Weights of a small audio captioner.
Model: 15M parameters, log mel input, encoder arch transformer, encoder norm layernorm, encoder activation gelu, encoder layers 16, encoder width 160, decoder width 256, decoder layers 8, decoder norm layernorm, decoder activation silu.
Training: muon at rate 0.027, 16500 steps, batches of 128.
Data: trained on synthesized solo parts of chorales (CocoChorales), 39062 training examples, 54.1 epochs.
Rows from block 2 of the audio encoder of a small audio captioner, named by matrix and row number. Rows with one number belong to one neuron. Each number is 128 + 24 x the weight over its row's rms, rounded and kept within 0 to 255. All counts start at 0.
After each neuron's rows are labels from the 100 clips, of 14976, where the neuron reaches its highest value: "loudest band" is the band of the loudest frequency at the time of the peak. Only what is clearly more common there than usual is listed. The data: synthesized solo parts of chorales (CocoChorales). In brackets: how many of the 100.
# fc1: MLP up (encoder.blocks.2.mlp.fc1.weight, 640x160), inputs 80-119
# fc2: MLP down (encoder.blocks.2.mlp.fc2.weight, 160x640, transposed), outputs 80-119

fc1.5 [ 91 117  61 119 158 116 136 100 124 135 170 143 137 118 119 142 136  99 125 138 126 178 113 136  90 142 138 104 141 128 147 130 155 138 119 153  88 103 181 105]
fc2.5 [107 140 113 125 112 160 146 156 138 126 100 101 121 152 133 128 153 153 133 167 108 123  94 121 132  76 112 162 169 159 111 103 118 140  98 140 148 128 102  74]
loudest band: 500 to 1000 Hz (52); 1000 to 2000 Hz (48)

fc1.447 [115 121 107  90  74 140 134 162 200 142  86 120 128 124 124 121 111 166 128 149 109 105 102 130 107 135 132 128 115  92  99 124 112  95 136 108  73 155 163 121]
fc2.447 [107  98 148  99 131 136  83 138 148 101 136 139 123 149 129 131  71 112 154 142 128 126 148  76 106 106 109 125 166  85 131 178 118 149 118 138 124 114 109 139]
loudest band: 250 to 500 Hz (78)

fc1.457 [146 117 124 151 134 130 102 126 120 124 142 152 138  85 161 118 104 117 147 125 153 131 110  82 121  98 137 144 162 133 100 113 166 166 139 163 121 129 108 154]
fc2.457 [ 64 130 154 154 147 163 115 142 125 148 128 152  84 131 135 102 138 117 144 117 123 134 125  98 172 100 198 146 193 141 108 138 102 158  95 113 122 123 108 122]
loudest band: 500 to 1000 Hz (79)

fc1.162 [ 87 120 140 109  96 141 144 152 143 101 163 156 138 130 117 113 112 108 109 119 128 109 117 165 135 156  92 143 131 117 121 125 123  71 192 136  46 174 125 126]
fc2.162 [138 142 124 143 153 158 111 113 122 123 108 122 127 152 153 129 120 127 137 139 145 153 136 135 126 153 123 114 143  63 107 124 175 146 127 101 163 113 138 123]
loudest band: 250 to 500 Hz (98)

fc1.10 [ 85 132 145 141 153 109 115 148 128 136 165  78  96 171 137  97 121 139 152 148 111 129 139 128 126 148 162 108 111 108 106 164 160 109 143 168 187 152 154 102]
fc2.10 [ 93 153 137 112 165 136 125 153 149  96 124 151 132 109 127 153 181 152  89 108 105 118 141 143 111 131 129  92 143 177 193 143 117 137 115  80  94 108 159 114]
loudest band: 250 to 500 Hz (74)

fc1.509 [129 125 192 112 126 112 143  77 135 129 143  92 170 168 131 163 134 125 138  68 155 120  98 146 158 125  89 169 117 134 134 151 134 126 173 111  69 101  65 131]
fc2.509 [135 115 131 135 102 128  83 105  97 149  98 130 115 146 108 138 113 105 117 121  92 136 134 118 140 151 154 197 149 148 144 113 126 153 107  97 145 112 117 115]
loudest band: 250 to 500 Hz (95)

fc1.188 [137 113 120 140 148 159 108 173 116 147  54 123 167  82 134 152 145 141 128 155 105 119 170  84 132 122 130 156 141 100 131 133 149 141 121 148 102 152 115 104]
fc2.188 [114 123 128 146 135 107 139 127 177 153 130 157 140  85 134 110 120 125 142 146 110 132 152 138 148 133 144 138 153  84 140 147 122 141  91 108 107  68 117 145]
loudest band: 250 to 500 Hz (84)

fc1.263 [ 95 105 140  59 130 111  99 127 123 161 133 147  96 106 127 141 116  98 155 156 119 130  98 122 141 166 148 214 141 117 145 173  85 172 137 117 106 134 136 113]
fc2.263 [125 117 154 144 128 161 135  95  99 120 131 139 105 138 147 165  96 175  90 112  73 132 138 147  70 160 150 163 132 165 104 152 101 123 146  92 138 106 137  97]
loudest band: 250 to 500 Hz (95)

fc1.63 [ 99 114 131 120 124 143 143  69 153 168 135 124 130 148 159 157 144 121  76 145 117 100 149 170 112 123 168  96 126 129 144  75 107 121 138 137 129 175 113 152]
fc2.63 [148 190 104 116 129 102 136 128 126 122 132 125 114  84 104 154 138 128 177 140 128 105 116 140 127 113  90 140 107 137 105 112 132 162 135 114  91 141 152 120]
loudest band: 500 to 1000 Hz (76)

fc1.420 [103 132  87 101 109 120 153 173 146 124 121 154 110 145  86 124 157 126 140  91 116 120 168 116 125 168 156 139 115 106 147 140 103 142 134 127 110 125 130 111]
fc2.420 [126 143 111 142 126 138 182  88 127  87 154 174 145 113 102 158  67 129 121 164 132 128 131 160 162 132 182 111 129  77 112 145 128  98 114 123 162 156 140 132]
loudest band: 250 to 500 Hz (87)

fc1.369 [163 106 160 156 135 118 192 127 140 110 116 104 166 114 128 114 130 124  98 119 137 108 118 123 152  96 146 100 124 143 113  94 103 110 186 103 140 143 148 122]
fc2.369 [134 157 116 132 166  84 161 113 134 136 149 125  71  81 146 105 149 130 141 131 125 123 115 146 111 144 113 141 123 110 136 134 114 158  99 140 127 136 108  85]
loudest band: 500 to 1000 Hz (65); 1000 to 2000 Hz (35)

fc1.560 [145  87 151 152 126 101  93 195 160 125 133  86 130  95 121 141 146 127 156 119 115 107 127 113 121  97 119 111 117 144 158 136 113 136 123  97  96 111 109 153]
fc2.560 [ 91 130 116 139 149 162 124 135 161 116 138 141 157 144 124 144 140 135 156 119 115 111 203 131 147 134 140 165 132 108 139 122 170 104  94 129 155  74 143 150]
loudest band: 500 to 1000 Hz (70)

fc1.383 [153 105 124 158 129 119 122 147 127 153 157 117 173  96 132 133 100 139 122  96 129 132 163 100 116 120 168 135 123 121 176 117  94  84 138 192 174 164 156 126]
fc2.383 [110 149 164 148 151 127 147 102 123 128 140 142 140 117 145 116 107 136 139 154 124 166 131 122 119 131 180 106 107 112 171  86  94 112 140 116 144 180 125 118]
loudest band: 500 to 1000 Hz (59)

fc1.199 [138 136 127 115  71 143 116 122 172 115 109 153 122 113 141 133  97 158 113 113 136 139 128 136 133 128 152 123  96 151 122 117 145 173 126 117  85 120 119 162]
fc2.199 [128 134 134 156 105 132 101 154 160 103 126 137 109 139  82  97 152 146 130 135 120 119 146 162 156 143  97 154 117 140  89 135 123 139 132 128 125 138 118 154]
loudest band: 500 to 1000 Hz (84)

fc1.36 [147 125 105 154 158 152 134 125 153 172 173 126 128 114 105  96 115 118 144 127 119 143 134  98 122 106 120  70 130 144 134 156 126  76 181 125 143 118 102 116]
fc2.36 [152 118 117 165 155 118 153 123 176 138 152 145 110  86  84 132 112 105 170 146 160 142 132 141 150 108 106  92 104 133 110 148 122 118 110  96 155 104 109 178]
loudest band: 500 to 1000 Hz (74)

fc1.438 [136 130 148 146 106 120 102 171 161 112 131  73 136 126 103 101 155 120 132 153 137  66 119 121 130 161 153  80 111 157 148 158 158 132 124 130 141  81 159 118]
fc2.438 [122 131 125 156 160 153 139 159 137 145 158 130 136 132  66 136 151 138 129 127 121 148 149 123 104 108 156  76 150 154 160 123 134  94 115  92 132  95 110 148]
loudest band: 500 to 1000 Hz (61)

fc1.174 [111 136 158 116 111 134 130 124 125 134 106 105 122 119 123 107 130 165 146 170 147  81 112 110 104 107 129 179 126 116  87 126 133 129 113 132  95 108 100 117]
fc2.174 [115 177 130 134 159 117 153 111 145  93 137 126 172 134  87  94 103 123 135 142 149 141 120 152 122 149 129 135  83 173 117 159 143 143 118 151 137 135  95  89]
loudest band: 500 to 1000 Hz (74)

fc1.270 [110 145  75 152 116 148 128 143 135 130 152 130  97  95 133 128 130 128 140 117 133 112 154 163 113 121 100 146 121 137 121 104 128 175 132 115 135 137 100 163]
fc2.270 [132 127 156 111 172 136 122 110 120 127 152 148 171 130 131 115 140 141 130 143 108 135  94 120 147 116 158 128 129 140  65 110 147 128  95 109 125 114 125 136]
loudest band: 250 to 500 Hz (86)

fc1.624 [111  95 137 140  77 121 172 111 103 120 114 130 154 179 147 178 158 111 134  80 126 142 135 126 166 147 116 119 171 129  57 128 151 146 129 132 115 148 126 179]
fc2.624 [128  90 129 131 189 122  91 105 174 156 151  89 129 137 125 128 147 140 139 130 128 156 127 153 140  84 118 140 129 153 132  98 161 103  57 122 114 119 120 117]
loudest band: 500 to 1000 Hz (57); 1000 to 2000 Hz (37)

fc1.141 [121 105 144 153 114  94 154 101 148 103 127 142 124 144  92 150 160 170 135 139 143 107 136 112 124 134 128  99  73  76 166 117 140 101 144 131 120 160 115 142]
fc2.141 [139 125 125 133 101 122  88 161 152 139 165 133  80 114 152 123 115 141 140 107  76 143 110 169 114 144 116 115 110 136 145 147 114 136 152 125 164 160 147 126]
loudest band: 500 to 1000 Hz (62); 1000 to 2000 Hz (36)

fc1.283 [181 161 125 113 121 139 163 152 130 139  96 112 137 120 147 126 116 106 113 165  76 116  58 142 108 123 149 116  90 166 153 132 173 105 137 103 127 134 103  84]
fc2.283 [ 90 123 152 156 121 165 135 138 156 121 177 159 123 105 140 112 102 111 143 173 122  89  83 109 109 144 114 132 103 105 104 121 134 165 133 111 111  98 106 127]
loudest band: 250 to 500 Hz (86)

fc1.469 [137 156 111 160 141 128 142 117 109 124 109 127 139  85  91 141 129 123 112  72 128 166 148  98 136 133  97 112 133 115 167  81  79  89 114 158 144 127 124 144]
fc2.469 [134 143 190 104 116 121 152 133 129 121 143 117 144 105 140 134 137 135 141 145 146 172 156  93  77 142 134 110  97 171 152  78 124 124 117 101 150 163 128 119]
loudest band: 500 to 1000 Hz (59)

fc1.23 [139  69 119 139 134 143 135 162 131 144 142 171 126 132 199 105  34 112  93 118 102 152  81 141  94 133 132  97 134 142 149 127 121 132 162  83 119 108 108 132]
fc2.23 [119 121 176 153 131 172 130 138 114 114  86 152  98 114 149  98 113 130  79 113  91 126 153 125 104 148 102 119 101  99 131 141 115 113 127 104 137 144 132 114]
loudest band: 250 to 500 Hz (79)

fc1.37 [109 131 135 126  85  77 148 123 140 123 190 105 109 148 109 141 128 106 114 127 167  96 202 134 108 122 144 111 129 179 162 151 148  95 140 141 167 121 114 101]
fc2.37 [119 103 120 101 146  85 115 148 162 142 105 135  79  93 113 163 137  99 136 107 135 106 142 154 115 121 136 130 131 167 141 149 177 113 123 146 120 126 142 107]
loudest band: 250 to 500 Hz (96)

fc1.113 [127 132 104 121 124 134 162 109 138  85  97 109 144 127 129 109 115 145 162 157 160 140 138 104 123 184 165 121  80 125 102 109 115 133 175 122 141 106 112 111]
fc2.113 [170 143 135 146 122 134  97 100 114 126 120 127 144 125  64 154 104 132 115 154 108 157 137  92 120 164 117 154 108 180 151 117 122 126  91 101 123  99 156 131]
loudest band: 1000 to 2000 Hz (31)

fc1.445 [125 126 137 157 191 171 126  66 116 152 160 112  95 144 118 174 117 139 113 170 148 105 151 118 106 138 124 122 140 141 124  91 164 113  94 104 115 169  83 120]
fc2.445 [ 82 158 125 130 126 146 112 138 141 158  82 142 124 148 149 109  83 101 130 109 102 134 124 111 115 182 120 118 135 129 162  87 136 115 105  98 129 117 140 101]
loudest band: 500 to 1000 Hz (64)

fc1.81 [ 92  92 140 121 109 133 101 127 188  95  85  77 144 171 119 138 165 136 149 137 155 122 128 140 124 137 119 153 105 133  90 186 142 132 128 121 131  88 109 143]
fc2.81 [113 115 102 143 129 126 114 103 137 116 103 164 120 162 126 178  90  99 126 103 111 132 183 164 138 116 155 130 144 111 154 118 149 124 139 117 109 110 147 120]
loudest band: 500 to 1000 Hz (60)

fc1.216 [101  94 157 159 133  86 114 127  97 118 132 196 133 115  93 145 136 103 131 115 105 150 107 143 121 163 107 128 125 141 154  93 126 151 161 141 135 166 123 143]
fc2.216 [132 109 160 144 146 146 113  76 133  93 119 144 124 103 121 142 127 174 120 158 105 146 108  93 128 154 138 147 122 126 150 109 143 128 142 108 146 178 165 107]
loudest band: 250 to 500 Hz (75)

fc1.637 [155 112 118 150  97  86 135  83  92 141  92 129 107 112 149 143 166 118 150 117 145 154  90 118 151 138 121 170 141 103 129  99 107 157 142 165 131 146 161 150]
fc2.637 [ 87  99  94 132 128 135 146 120 105 100 133 107 144 123 112 132 148 122 139 129  74 150 137 142 157 126 137 109 130 108 111 110 106 108 152 119 122 116 164 116]
loudest band: 250 to 500 Hz (85)

fc1.45 [117 120 118 120  93 114 124  89 124 124 123 126 107 109 133 146 117 123 110 136 137 115 135 151  95 127 132 115 120 121 121 128 157 141 117  97 134 162 116 114]
fc2.45 [159 114 130 129 122 140 134 118 123 110 139 161 108 110 124 171 132 136 159 110 113 120 127 154 128 107 102 177 110 105 147 112 125  95  85 134  89 184 108 103]
loudest band: 250 to 500 Hz (93)

fc1.593 [151 122 131 130 135 135 140 153 124 200 132 137 154 137 120 134 138 167 126  80  81 137 144 128 146 127 137  67 140 104 135 134  73  51 121 190 132 140 152 123]
fc2.593 [122 140 181 118 127 161 127  80 106 138 130 143 154 115 129  97 136 137 154 123 102 169 121 155 147 142  96 141 118 128 125  68 108 101 146 118 127 146 136  78]
loudest band: 500 to 1000 Hz (52)

fc1.101 [155  44 130 147 162 108 133 119 122 129 146 145  98 129 119 114 125 132 130 118  99 131 115 151 116 138 105 156 144 187 129 163  95 175 157 128 122 105 140 176]
fc2.101 [103 121 154 139 152  94 118 138 154 100 126  81 107 152 131 128 157 112 134 121 136  89 132 106 166 138 100 118 156 102 122 202 148 178 127 120 178 124 120 138]
loudest band: 500 to 1000 Hz (87)

fc1.507 [132 145 149  90 142 125 110 152 164 125  87 114 144 173 134 160 127 110 160 140 138  95 170  99 152 132 127 155  98 111 117 121  94 128 180 115 155 148 119 141]
fc2.507 [120 106 126 178 111  97  99 115 144 133 106 112 143 160 128 100 155 141 148 111 109 132 108 152 116 172 124 142  98 170 102 151 166 102 142  94 151 133 155 141]
loudest band: 500 to 1000 Hz (85)

fc1.553 [137 121 134 149 129 125 141 121 144  98 138 111 158  91 128 115 163 133  80 158 140 155 123 105 137 112 110 154 147 152 144 125 127 112 182 119 156 125 159  83]
fc2.553 [ 99 113 151 114 131 125 142 140 137  94 108 138  79 129 115 129 134 145 104 122 126 103 137 141  94 164 162 129 144 103 165 135 136 130 169  95 188 120 142 124]
loudest band: 250 to 500 Hz (98)

fc1.256 [141 112 140  74 170 164 172 124 146 114 119 118 172 124 126 113 140 126 152 138 153 112 111 131 109  94 146 119 106 146  81 122  91 136 125 124 136 107 138 132]
fc2.256 [147 117  78 113 110  92 134 163 118 140 124 126 152 119 107 123 129 131 143 157 115 107 121 112 104 125 149 131 117 150 121 137 140 149 129  94 124 175  98 119]
loudest band: 250 to 500 Hz (76)

fc1.233 [132 130 106  88 140 120 159 159  98 110  86 166 117 144 144 150 110 117 123 111 139 132 110 125 100 132  99 151 135  83 166 109 137 127 139 140 163  90 147 104]
fc2.233 [109 140 105  86 150 163 177 122 104 103 120  96 107 128 125 135 139 119 112 128 132 139  95 180 141 117 144 133 139 117 120 102 143 118 110 147 101 169 118 140]
loudest band: 250 to 500 Hz (70)

fc1.224 [136  78 142 126  97 172 138  94 145 131 125  99 130 127 104 115 151 148 153  94  97 155 123 141 144 103  74 168 113 164 123 122 137 119 136  96 148 107 100 145]
fc2.224 [127  86 150 122 111 125  97 118 154 108 108  92 119 153 100 142 141 129 153 138 122  57  96 144 151 157 127 155  89 140 131 158 119 121 102  94 124 135 127 123]
loudest band: 250 to 500 Hz (87)

fc1.277 [148 142  92 138  82 125 115 126 132 111 148  68 178 144 108 121 111 124 149 150 115  77 154 153  81  91 122 147  84 123 152 101 134  88 124 119  94 139 123 131]
fc2.277 [ 98 147 117 155 123 112 106 135 145 155  98 144 104  96  85 125  73 112 183 154 147 144 173 156 139 136 102 130 104 130 158 115 137 152 118  95 117 142 109 127]
loudest band: 500 to 1000 Hz (86)

fc1.464 [118 177 158 163 166 127 136 111 138 144 150 100 110 155 101 125 139 159 120  97 114 146 152 107 128 132  83 111  81 105 128  91 136 142 152 160 139 125 140 118]
fc2.464 [107 105 113  96 121 152 141 145 152 140 101 133 137 126  96 130 148 136 136 158  93 151 112 102 152 151 163 137 178 149 102 114 165  64 132 138 177 131 127 122]
loudest band: 250 to 500 Hz (87)

fc1.243 [141 129  97 112  99 170 141 102 117 157  84 156 164 138  92 117 151 130 107 129 148 110 127 114 113 119 174  98 137 116  58 165 105 129 115 100 176 127 163  97]
fc2.243 [ 95  82 120 123  92 106 139 147 144 113 138 145 117 150 108 180 132 134 125  80 146 129 137 157 130  99  90 146 128 132 101 131 137 106 120 132 139 145 117 111]
loudest band: 250 to 500 Hz (73)

fc1.382 [141 135 153 118  89 148 110 156 133 136 109 155 111 113 134 167 120 123 133 157 119 110 174 102 133 138  82 103 119 114 100 175 178 131 135 154 174 157 118  92]
fc2.382 [110 134 121 141 134 147 125 148 136 107 145 151 137 114 102 104 170 167 117 119 117 157 138 116 130 142 154 138 170 145 153  99 160 164  92 125 164 156 138 123]
loudest band: 500 to 1000 Hz (55)

fc1.301 [113 145 208 130 143 133 102 134 168  84 111  97  88 166 118 147 120 127 140  96 113 117 112 115 110  97 136 140 140 119 149 112 126  96 102  98 149 162 126 112]
fc2.301 [109 128 123 118  90 171 136 151 113 136 173 143 139 131 118  84 126 148 101 106 123 116 141 134 102 140 139 131 117 135 152 141 121 154 138 160 110  51 121 128]
loudest band: 250 to 500 Hz (78)

fc1.439 [175 131 158 129 117 144  78 137 153 137 106 141 126 131 137 122 129 123 133 128  95 147 149 154 150 138 168 113 113 119 139 121 114 111 122 155 137 134 122 126]
fc2.439 [161 149 120 157 104 126 136 122 132 148 155 145 118 140 121 104  90 129 146 175 132 137  86  93 145  98 113  91 166 173  94 149 114 114 120  82  95 128 147 124]
loudest band: 500 to 1000 Hz (56)

fc1.181 [141  99 151 105 127 138 112 100 125 129 129 148 121 157 130 104  87 128 124  90 111  96 134 143 140 163 129 161 120 147 129 128 113 133 142 102 120 132  95  99]
fc2.181 [150 136 138 103 140 173 152 110 108 138 102 107  88 139 149 130 124 124 123 120 129 100  85 159 157 154 120 134  90 131 104 156 129 142 120  83  90 153 148  92]
loudest band: 250 to 500 Hz (92)

fc1.266 [117  91 109 116 130 149 103 129 148  76  95 134 139 122 165 123 129 118 119 101 106 143 153 124 117 123 110 117 115 153 124 152 133  85 150 160 145 134 133 162]
fc2.266 [ 96 123 144 144 153 159 130 159 120  98 125  94 101 146 124 136 128 140 186 141 100 113 171  96 123 138 132 137 164 158 125 135 121  88 155 159 133 121 145  95]
loudest band: 250 to 500 Hz (92)

fc1.205 [138 107 132  64 121 135 116 112 152 119  89 149 124 122 100 138 126 179 130 107 137 114 170 131 138 126 129 160 112 156 114 109 143 109 117 102 144 140 133 135]
fc2.205 [106 131 136  89 135 137 108 135 123 109 140 123 149 114  98  90 123 129 169 156  63 128 121 140 130 166 146 160 145 179 132 163 145  85 145 106  58  89 133 150]
loudest band: 250 to 500 Hz (87)

fc1.325 [101 127 154 172 133 106 123 115 101 172 135 126 135 140  89 108 161 116 123 144 147 165 119 131 149  95 177 120 132 103  98 114 151 142  88  89 119 129 109 145]
fc2.325 [152 110  78 137 139 120 100 146 168  90 183 135 162 128 110 105 105 171 169 111 132 134 114 141 158  83 122 122 138 153 131 135 122 157  97 137 163 161 106 112]
loudest band: 500 to 1000 Hz (76)

fc1.632 [ 91 138 105  75 136 113  93 125 148 112 117 123 107 142 149 175 166 133 109 120 127 132 147 162 157 136 161 143 103 131 143 141 142 147  97 106  78 154 135 138]
fc2.632 [141 116 141 128 113 135 132 125 163 177 138 122 144 162 109 119 100 142 133 138 177 130 130 125 125 128 138 114 127 155 126 147 141 161 120 156 137 126  76  93]
loudest band: 500 to 1000 Hz (83)

fc1.116 [141 146  86 137 120 121 140 112 124 102 131 149 114 149 127 104 135 133 149  92 108 170 112 101 113 129 143 126 123 108 158 114 145 117 135 157 154 149 112 164]
fc2.116 [132 124 107  84 142 148 153 132 122 132 153 123 160 136 135 120 127 104 147 153 124 125 136 143 135 152 135 126 186  65 150 155  86 149 165 131  93  90 117 144]
loudest band: 250 to 500 Hz (91)

fc1.335 [161 139 149 125 154 144 145 104 132 122 162 107 167 110 138 110 127 151 133 122 111 119 100 154 139 126 186 105 129  83 131 134 138 115 103 102 120 150 157 125]
fc2.335 [141  98 121 139  98 131 126 180 115  93 119 115 128 112 126 179 120 100 137  99 126 108 169 149 175 114  72 126 135 141 140 153 141 122 124 138 141 120  88 109]
loudest band: 250 to 500 Hz (70)

fc1.312 [114 143 106 111 142  89 149 115 146  94  97 114 135 129 128  99 112 142 156 179 153 107 116 119 102 112 137 107  99 119 114 121 106  93 123 159 152 111 152 130]
fc2.312 [141 109 110 118 121 115 126 174 109 120 135  92 165 152 138 109 145 153 117 120 143 145 134  98 166 103 123 138 127 132 113 121 106 138  82 124 172 141 109  97]
loudest band: 250 to 500 Hz (81)

fc1.620 [141  71 111 105  85 122 131  91 172 145 133 132 131 110 134 157 137 158 130  99 154 136 112 108 164 152 115  64 170  74 149 120 101 145  93 119 146 155 129 114]
fc2.620 [ 94 108 118 115 142 105 113 157 133 122 133 136  85  98 142 122 123 103 105  72 160 119 139 150 116 121 116 126 110 122 128 154 122  82 112 154 138 127 198 102]
loudest band: 500 to 1000 Hz (86)

fc1.564 [135  99  82 147 158 122 122 105 134 145 168 137 136 116 166  99 131 137 170 122 129 160 150 131 169  77 103 104 105 131 122 136 122 120 188 105 129 128 126 139]
fc2.564 [115 101 161 107 168 145 110 112 129 117 122 112 111 153 146  87 143 130 127  67 100  97 157 164 123 148 106 146 112 128 149 131  99 126  95  76 151 120 108 141]
loudest band: 250 to 500 Hz (76)

fc1.623 [118 123 149 137 144 136 155 138 112 103 101 145 158 115 154 115 146  98 122 122  97  99 127 139 105 149  86 124 152 121 185 128 193 116 116 126 127 114 126 116]
fc2.623 [123 108 144 156 140 168 145 119 123 128 127 110 108 111 124  60 144 100 100 134  94 113 139 129 130 141 106 106 124  71 127 142 127 125  98 111 161  96 129 116]
loudest band: 250 to 500 Hz (94)

fc1.132 [113 105 162 145 169 146 124 149 150 101 107 103  92 176 118 130 106 125 103 129 103 109 105 146 121 141 154 155  98 117 134 161 118 122 129 110  94 103 135 112]
fc2.132 [146 164 117 115 109  96 134 140 114 146 146 164 113 122 148 147  62 101 107 100 129  97 117 152  80 101 139 110 126 134 160 107 125 133 182 136 133 115 140 156]
loudest band: 250 to 500 Hz (81)

fc1.429 [104 139 118 161  99 177 126 114 116 161 142 121 124  81 131 130 135 109 157 121 113  98 110 113 147  74 120 146 107 158 180 104 110 110 119 153 145 121  86 122]
fc2.429 [137 135 158 111 113 137 121 127 129 170  72 138  93 117 124 117 138 146 168 127 121 140 118  94 123  95 131 134 111 154 162 137 103 148 156 113 128 136 139 112]
loudest band: 500 to 1000 Hz (96)

fc1.234 [ 98 138 132 149 134 165 130  77 139 163 121 124 138 121 190 188 124  88 133 165  86 132 133 153 138 189 173 166 106 129  99 158 132 116  95 100 117 153 101 137]
fc2.234 [158 113 114 163  99 104  98 141 140 114 163 119 133 120 110 116 113  76 160 120 128 147 129 162 187 136 142 127 129 150 148 126 155 125 103 144 109 119 147 142]
loudest band: 250 to 500 Hz (83)

fc1.122 [117  97 134 115 100 118 123 162 116 121 120 140 138 126 139 121 135 122 125 126 113 155 119 103 137 110 143 158 115 149 118 121  87 138 128  96 139 101  84 135]
fc2.122 [119 135 113 129 127 129 124 141 161 155 145 120 104 139 133 107  85 168 124 144 138 117 135  90 147 145 102 172 122 167  91 137 119  99 140 121 148 135 109 103]
loudest band: 500 to 1000 Hz (53); 1000 to 2000 Hz (41)

fc1.505 [153  66 138 150 130  92 141 118  97  92 117 172 113 110  90 146 116 106 136 169 104 139 101  97 170 162 140 109 122 113 145 164 134 141 152 139 131 142 175 146]
fc2.505 [107  80 113  90 134 174 162 159 108 134 112 182 107 156 156 130 137 159 154 145 107 159 103 146 143 146  96 150 129 119 141 122 126 133 147 143 145 146 134 109]
loudest band: 250 to 500 Hz (91)

fc1.511 [161 116 130 131 102 101 141 112 120 161 109 145 146  95  80  96 154 153  85 148 146 125 169 103 157 155 150  99 151 113 137 114 106 140 141 160 163 139  96 134]
fc2.511 [133  99 172 149 139 113 117 123 111 126 144 142  97 100 131 134 143 123 123 147 109 136 103 135 148 116 170 119 165 151 167 136 106  97 130 147 111 173 124  93]
loudest band: 500 to 1000 Hz (87)

fc1.437 [164  87 128 149 186 118 155 118 122 141 134 130 144  85  89  98 107  96 119 138 121 108 144 161 165 125 139 126 149 126 119 146 145 125 132 128 127 114 110 130]
fc2.437 [120 138 108  84 153 100  89 111 132 119 149 142 124 105 150  95 169 137 124 124 141 106 171 122 113 118 155 130 154 114  90 196 167 169 142 162  96 156  92 158]
loudest band: 500 to 1000 Hz (82)

fc1.611 [102 145 128  79 107 136 115  84 122  78 154 112 123 184 123 138 133 153 151 179 130 132 112 121 112  78 176 137 103 139 143 146 175 119 134 147 153 159 113 152]
fc2.611 [144 157 142  81 153 121 120 133  97 113 120 149 149 178 138 130 138 125 190 126 147  91 131 131 114 138 171 138 142 155 153 108 151 119 126  78 115 141 201 150]
loudest band: 250 to 500 Hz (84)

fc1.459 [119 166 106  93 112 145 167 115 114 153 173 117 164 131 145 128 127  86 107 110 152 173 120 131 108 106 107 115 115  70 183 127 129 109 123 151 116 170 125 124]
fc2.459 [108 151 151 115 175 153  91 110 146 112 123 114 133 162 131  87  92 145 147 114 143 130  98  93 106 132 122 157 149 117 151  89 113  92 132  96 115 144 174 135]
loudest band: 500 to 1000 Hz (89)

fc1.638 [ 79  86 134 117 105 102 125 166 179 114 150 121 136 136 119 148 164 108  88 135 119 121 146 134 141 136 105 128 119 188 178 133 162 110 172 160 130 123 103 150]
fc2.638 [105 142 101 138 185 108  87 159 140 104 174 106 102 116 108  90 119 103 126 135 144 104 138 148 161 160 110 145 134 136 151 164 154 127  90 131 151 120 128 104]
loudest band: 500 to 1000 Hz (70)

fc1.226 [156  99 101  94 129 107  92 117 120  95 105 109 126 132 169 125 171 116 127 160 105 128 105 130 122 103  67 157 158 176 143 134 108 139 119 125 120 112  95 138]
fc2.226 [137 133 133 166 131 155  92 174 101 118 130 113 138 123 174 155 162 140 141 123  81 130 135 110 140  93 119 164 140 118 106 152 157 142 126 108 160 125 141 157]
loudest band: 250 to 500 Hz (70)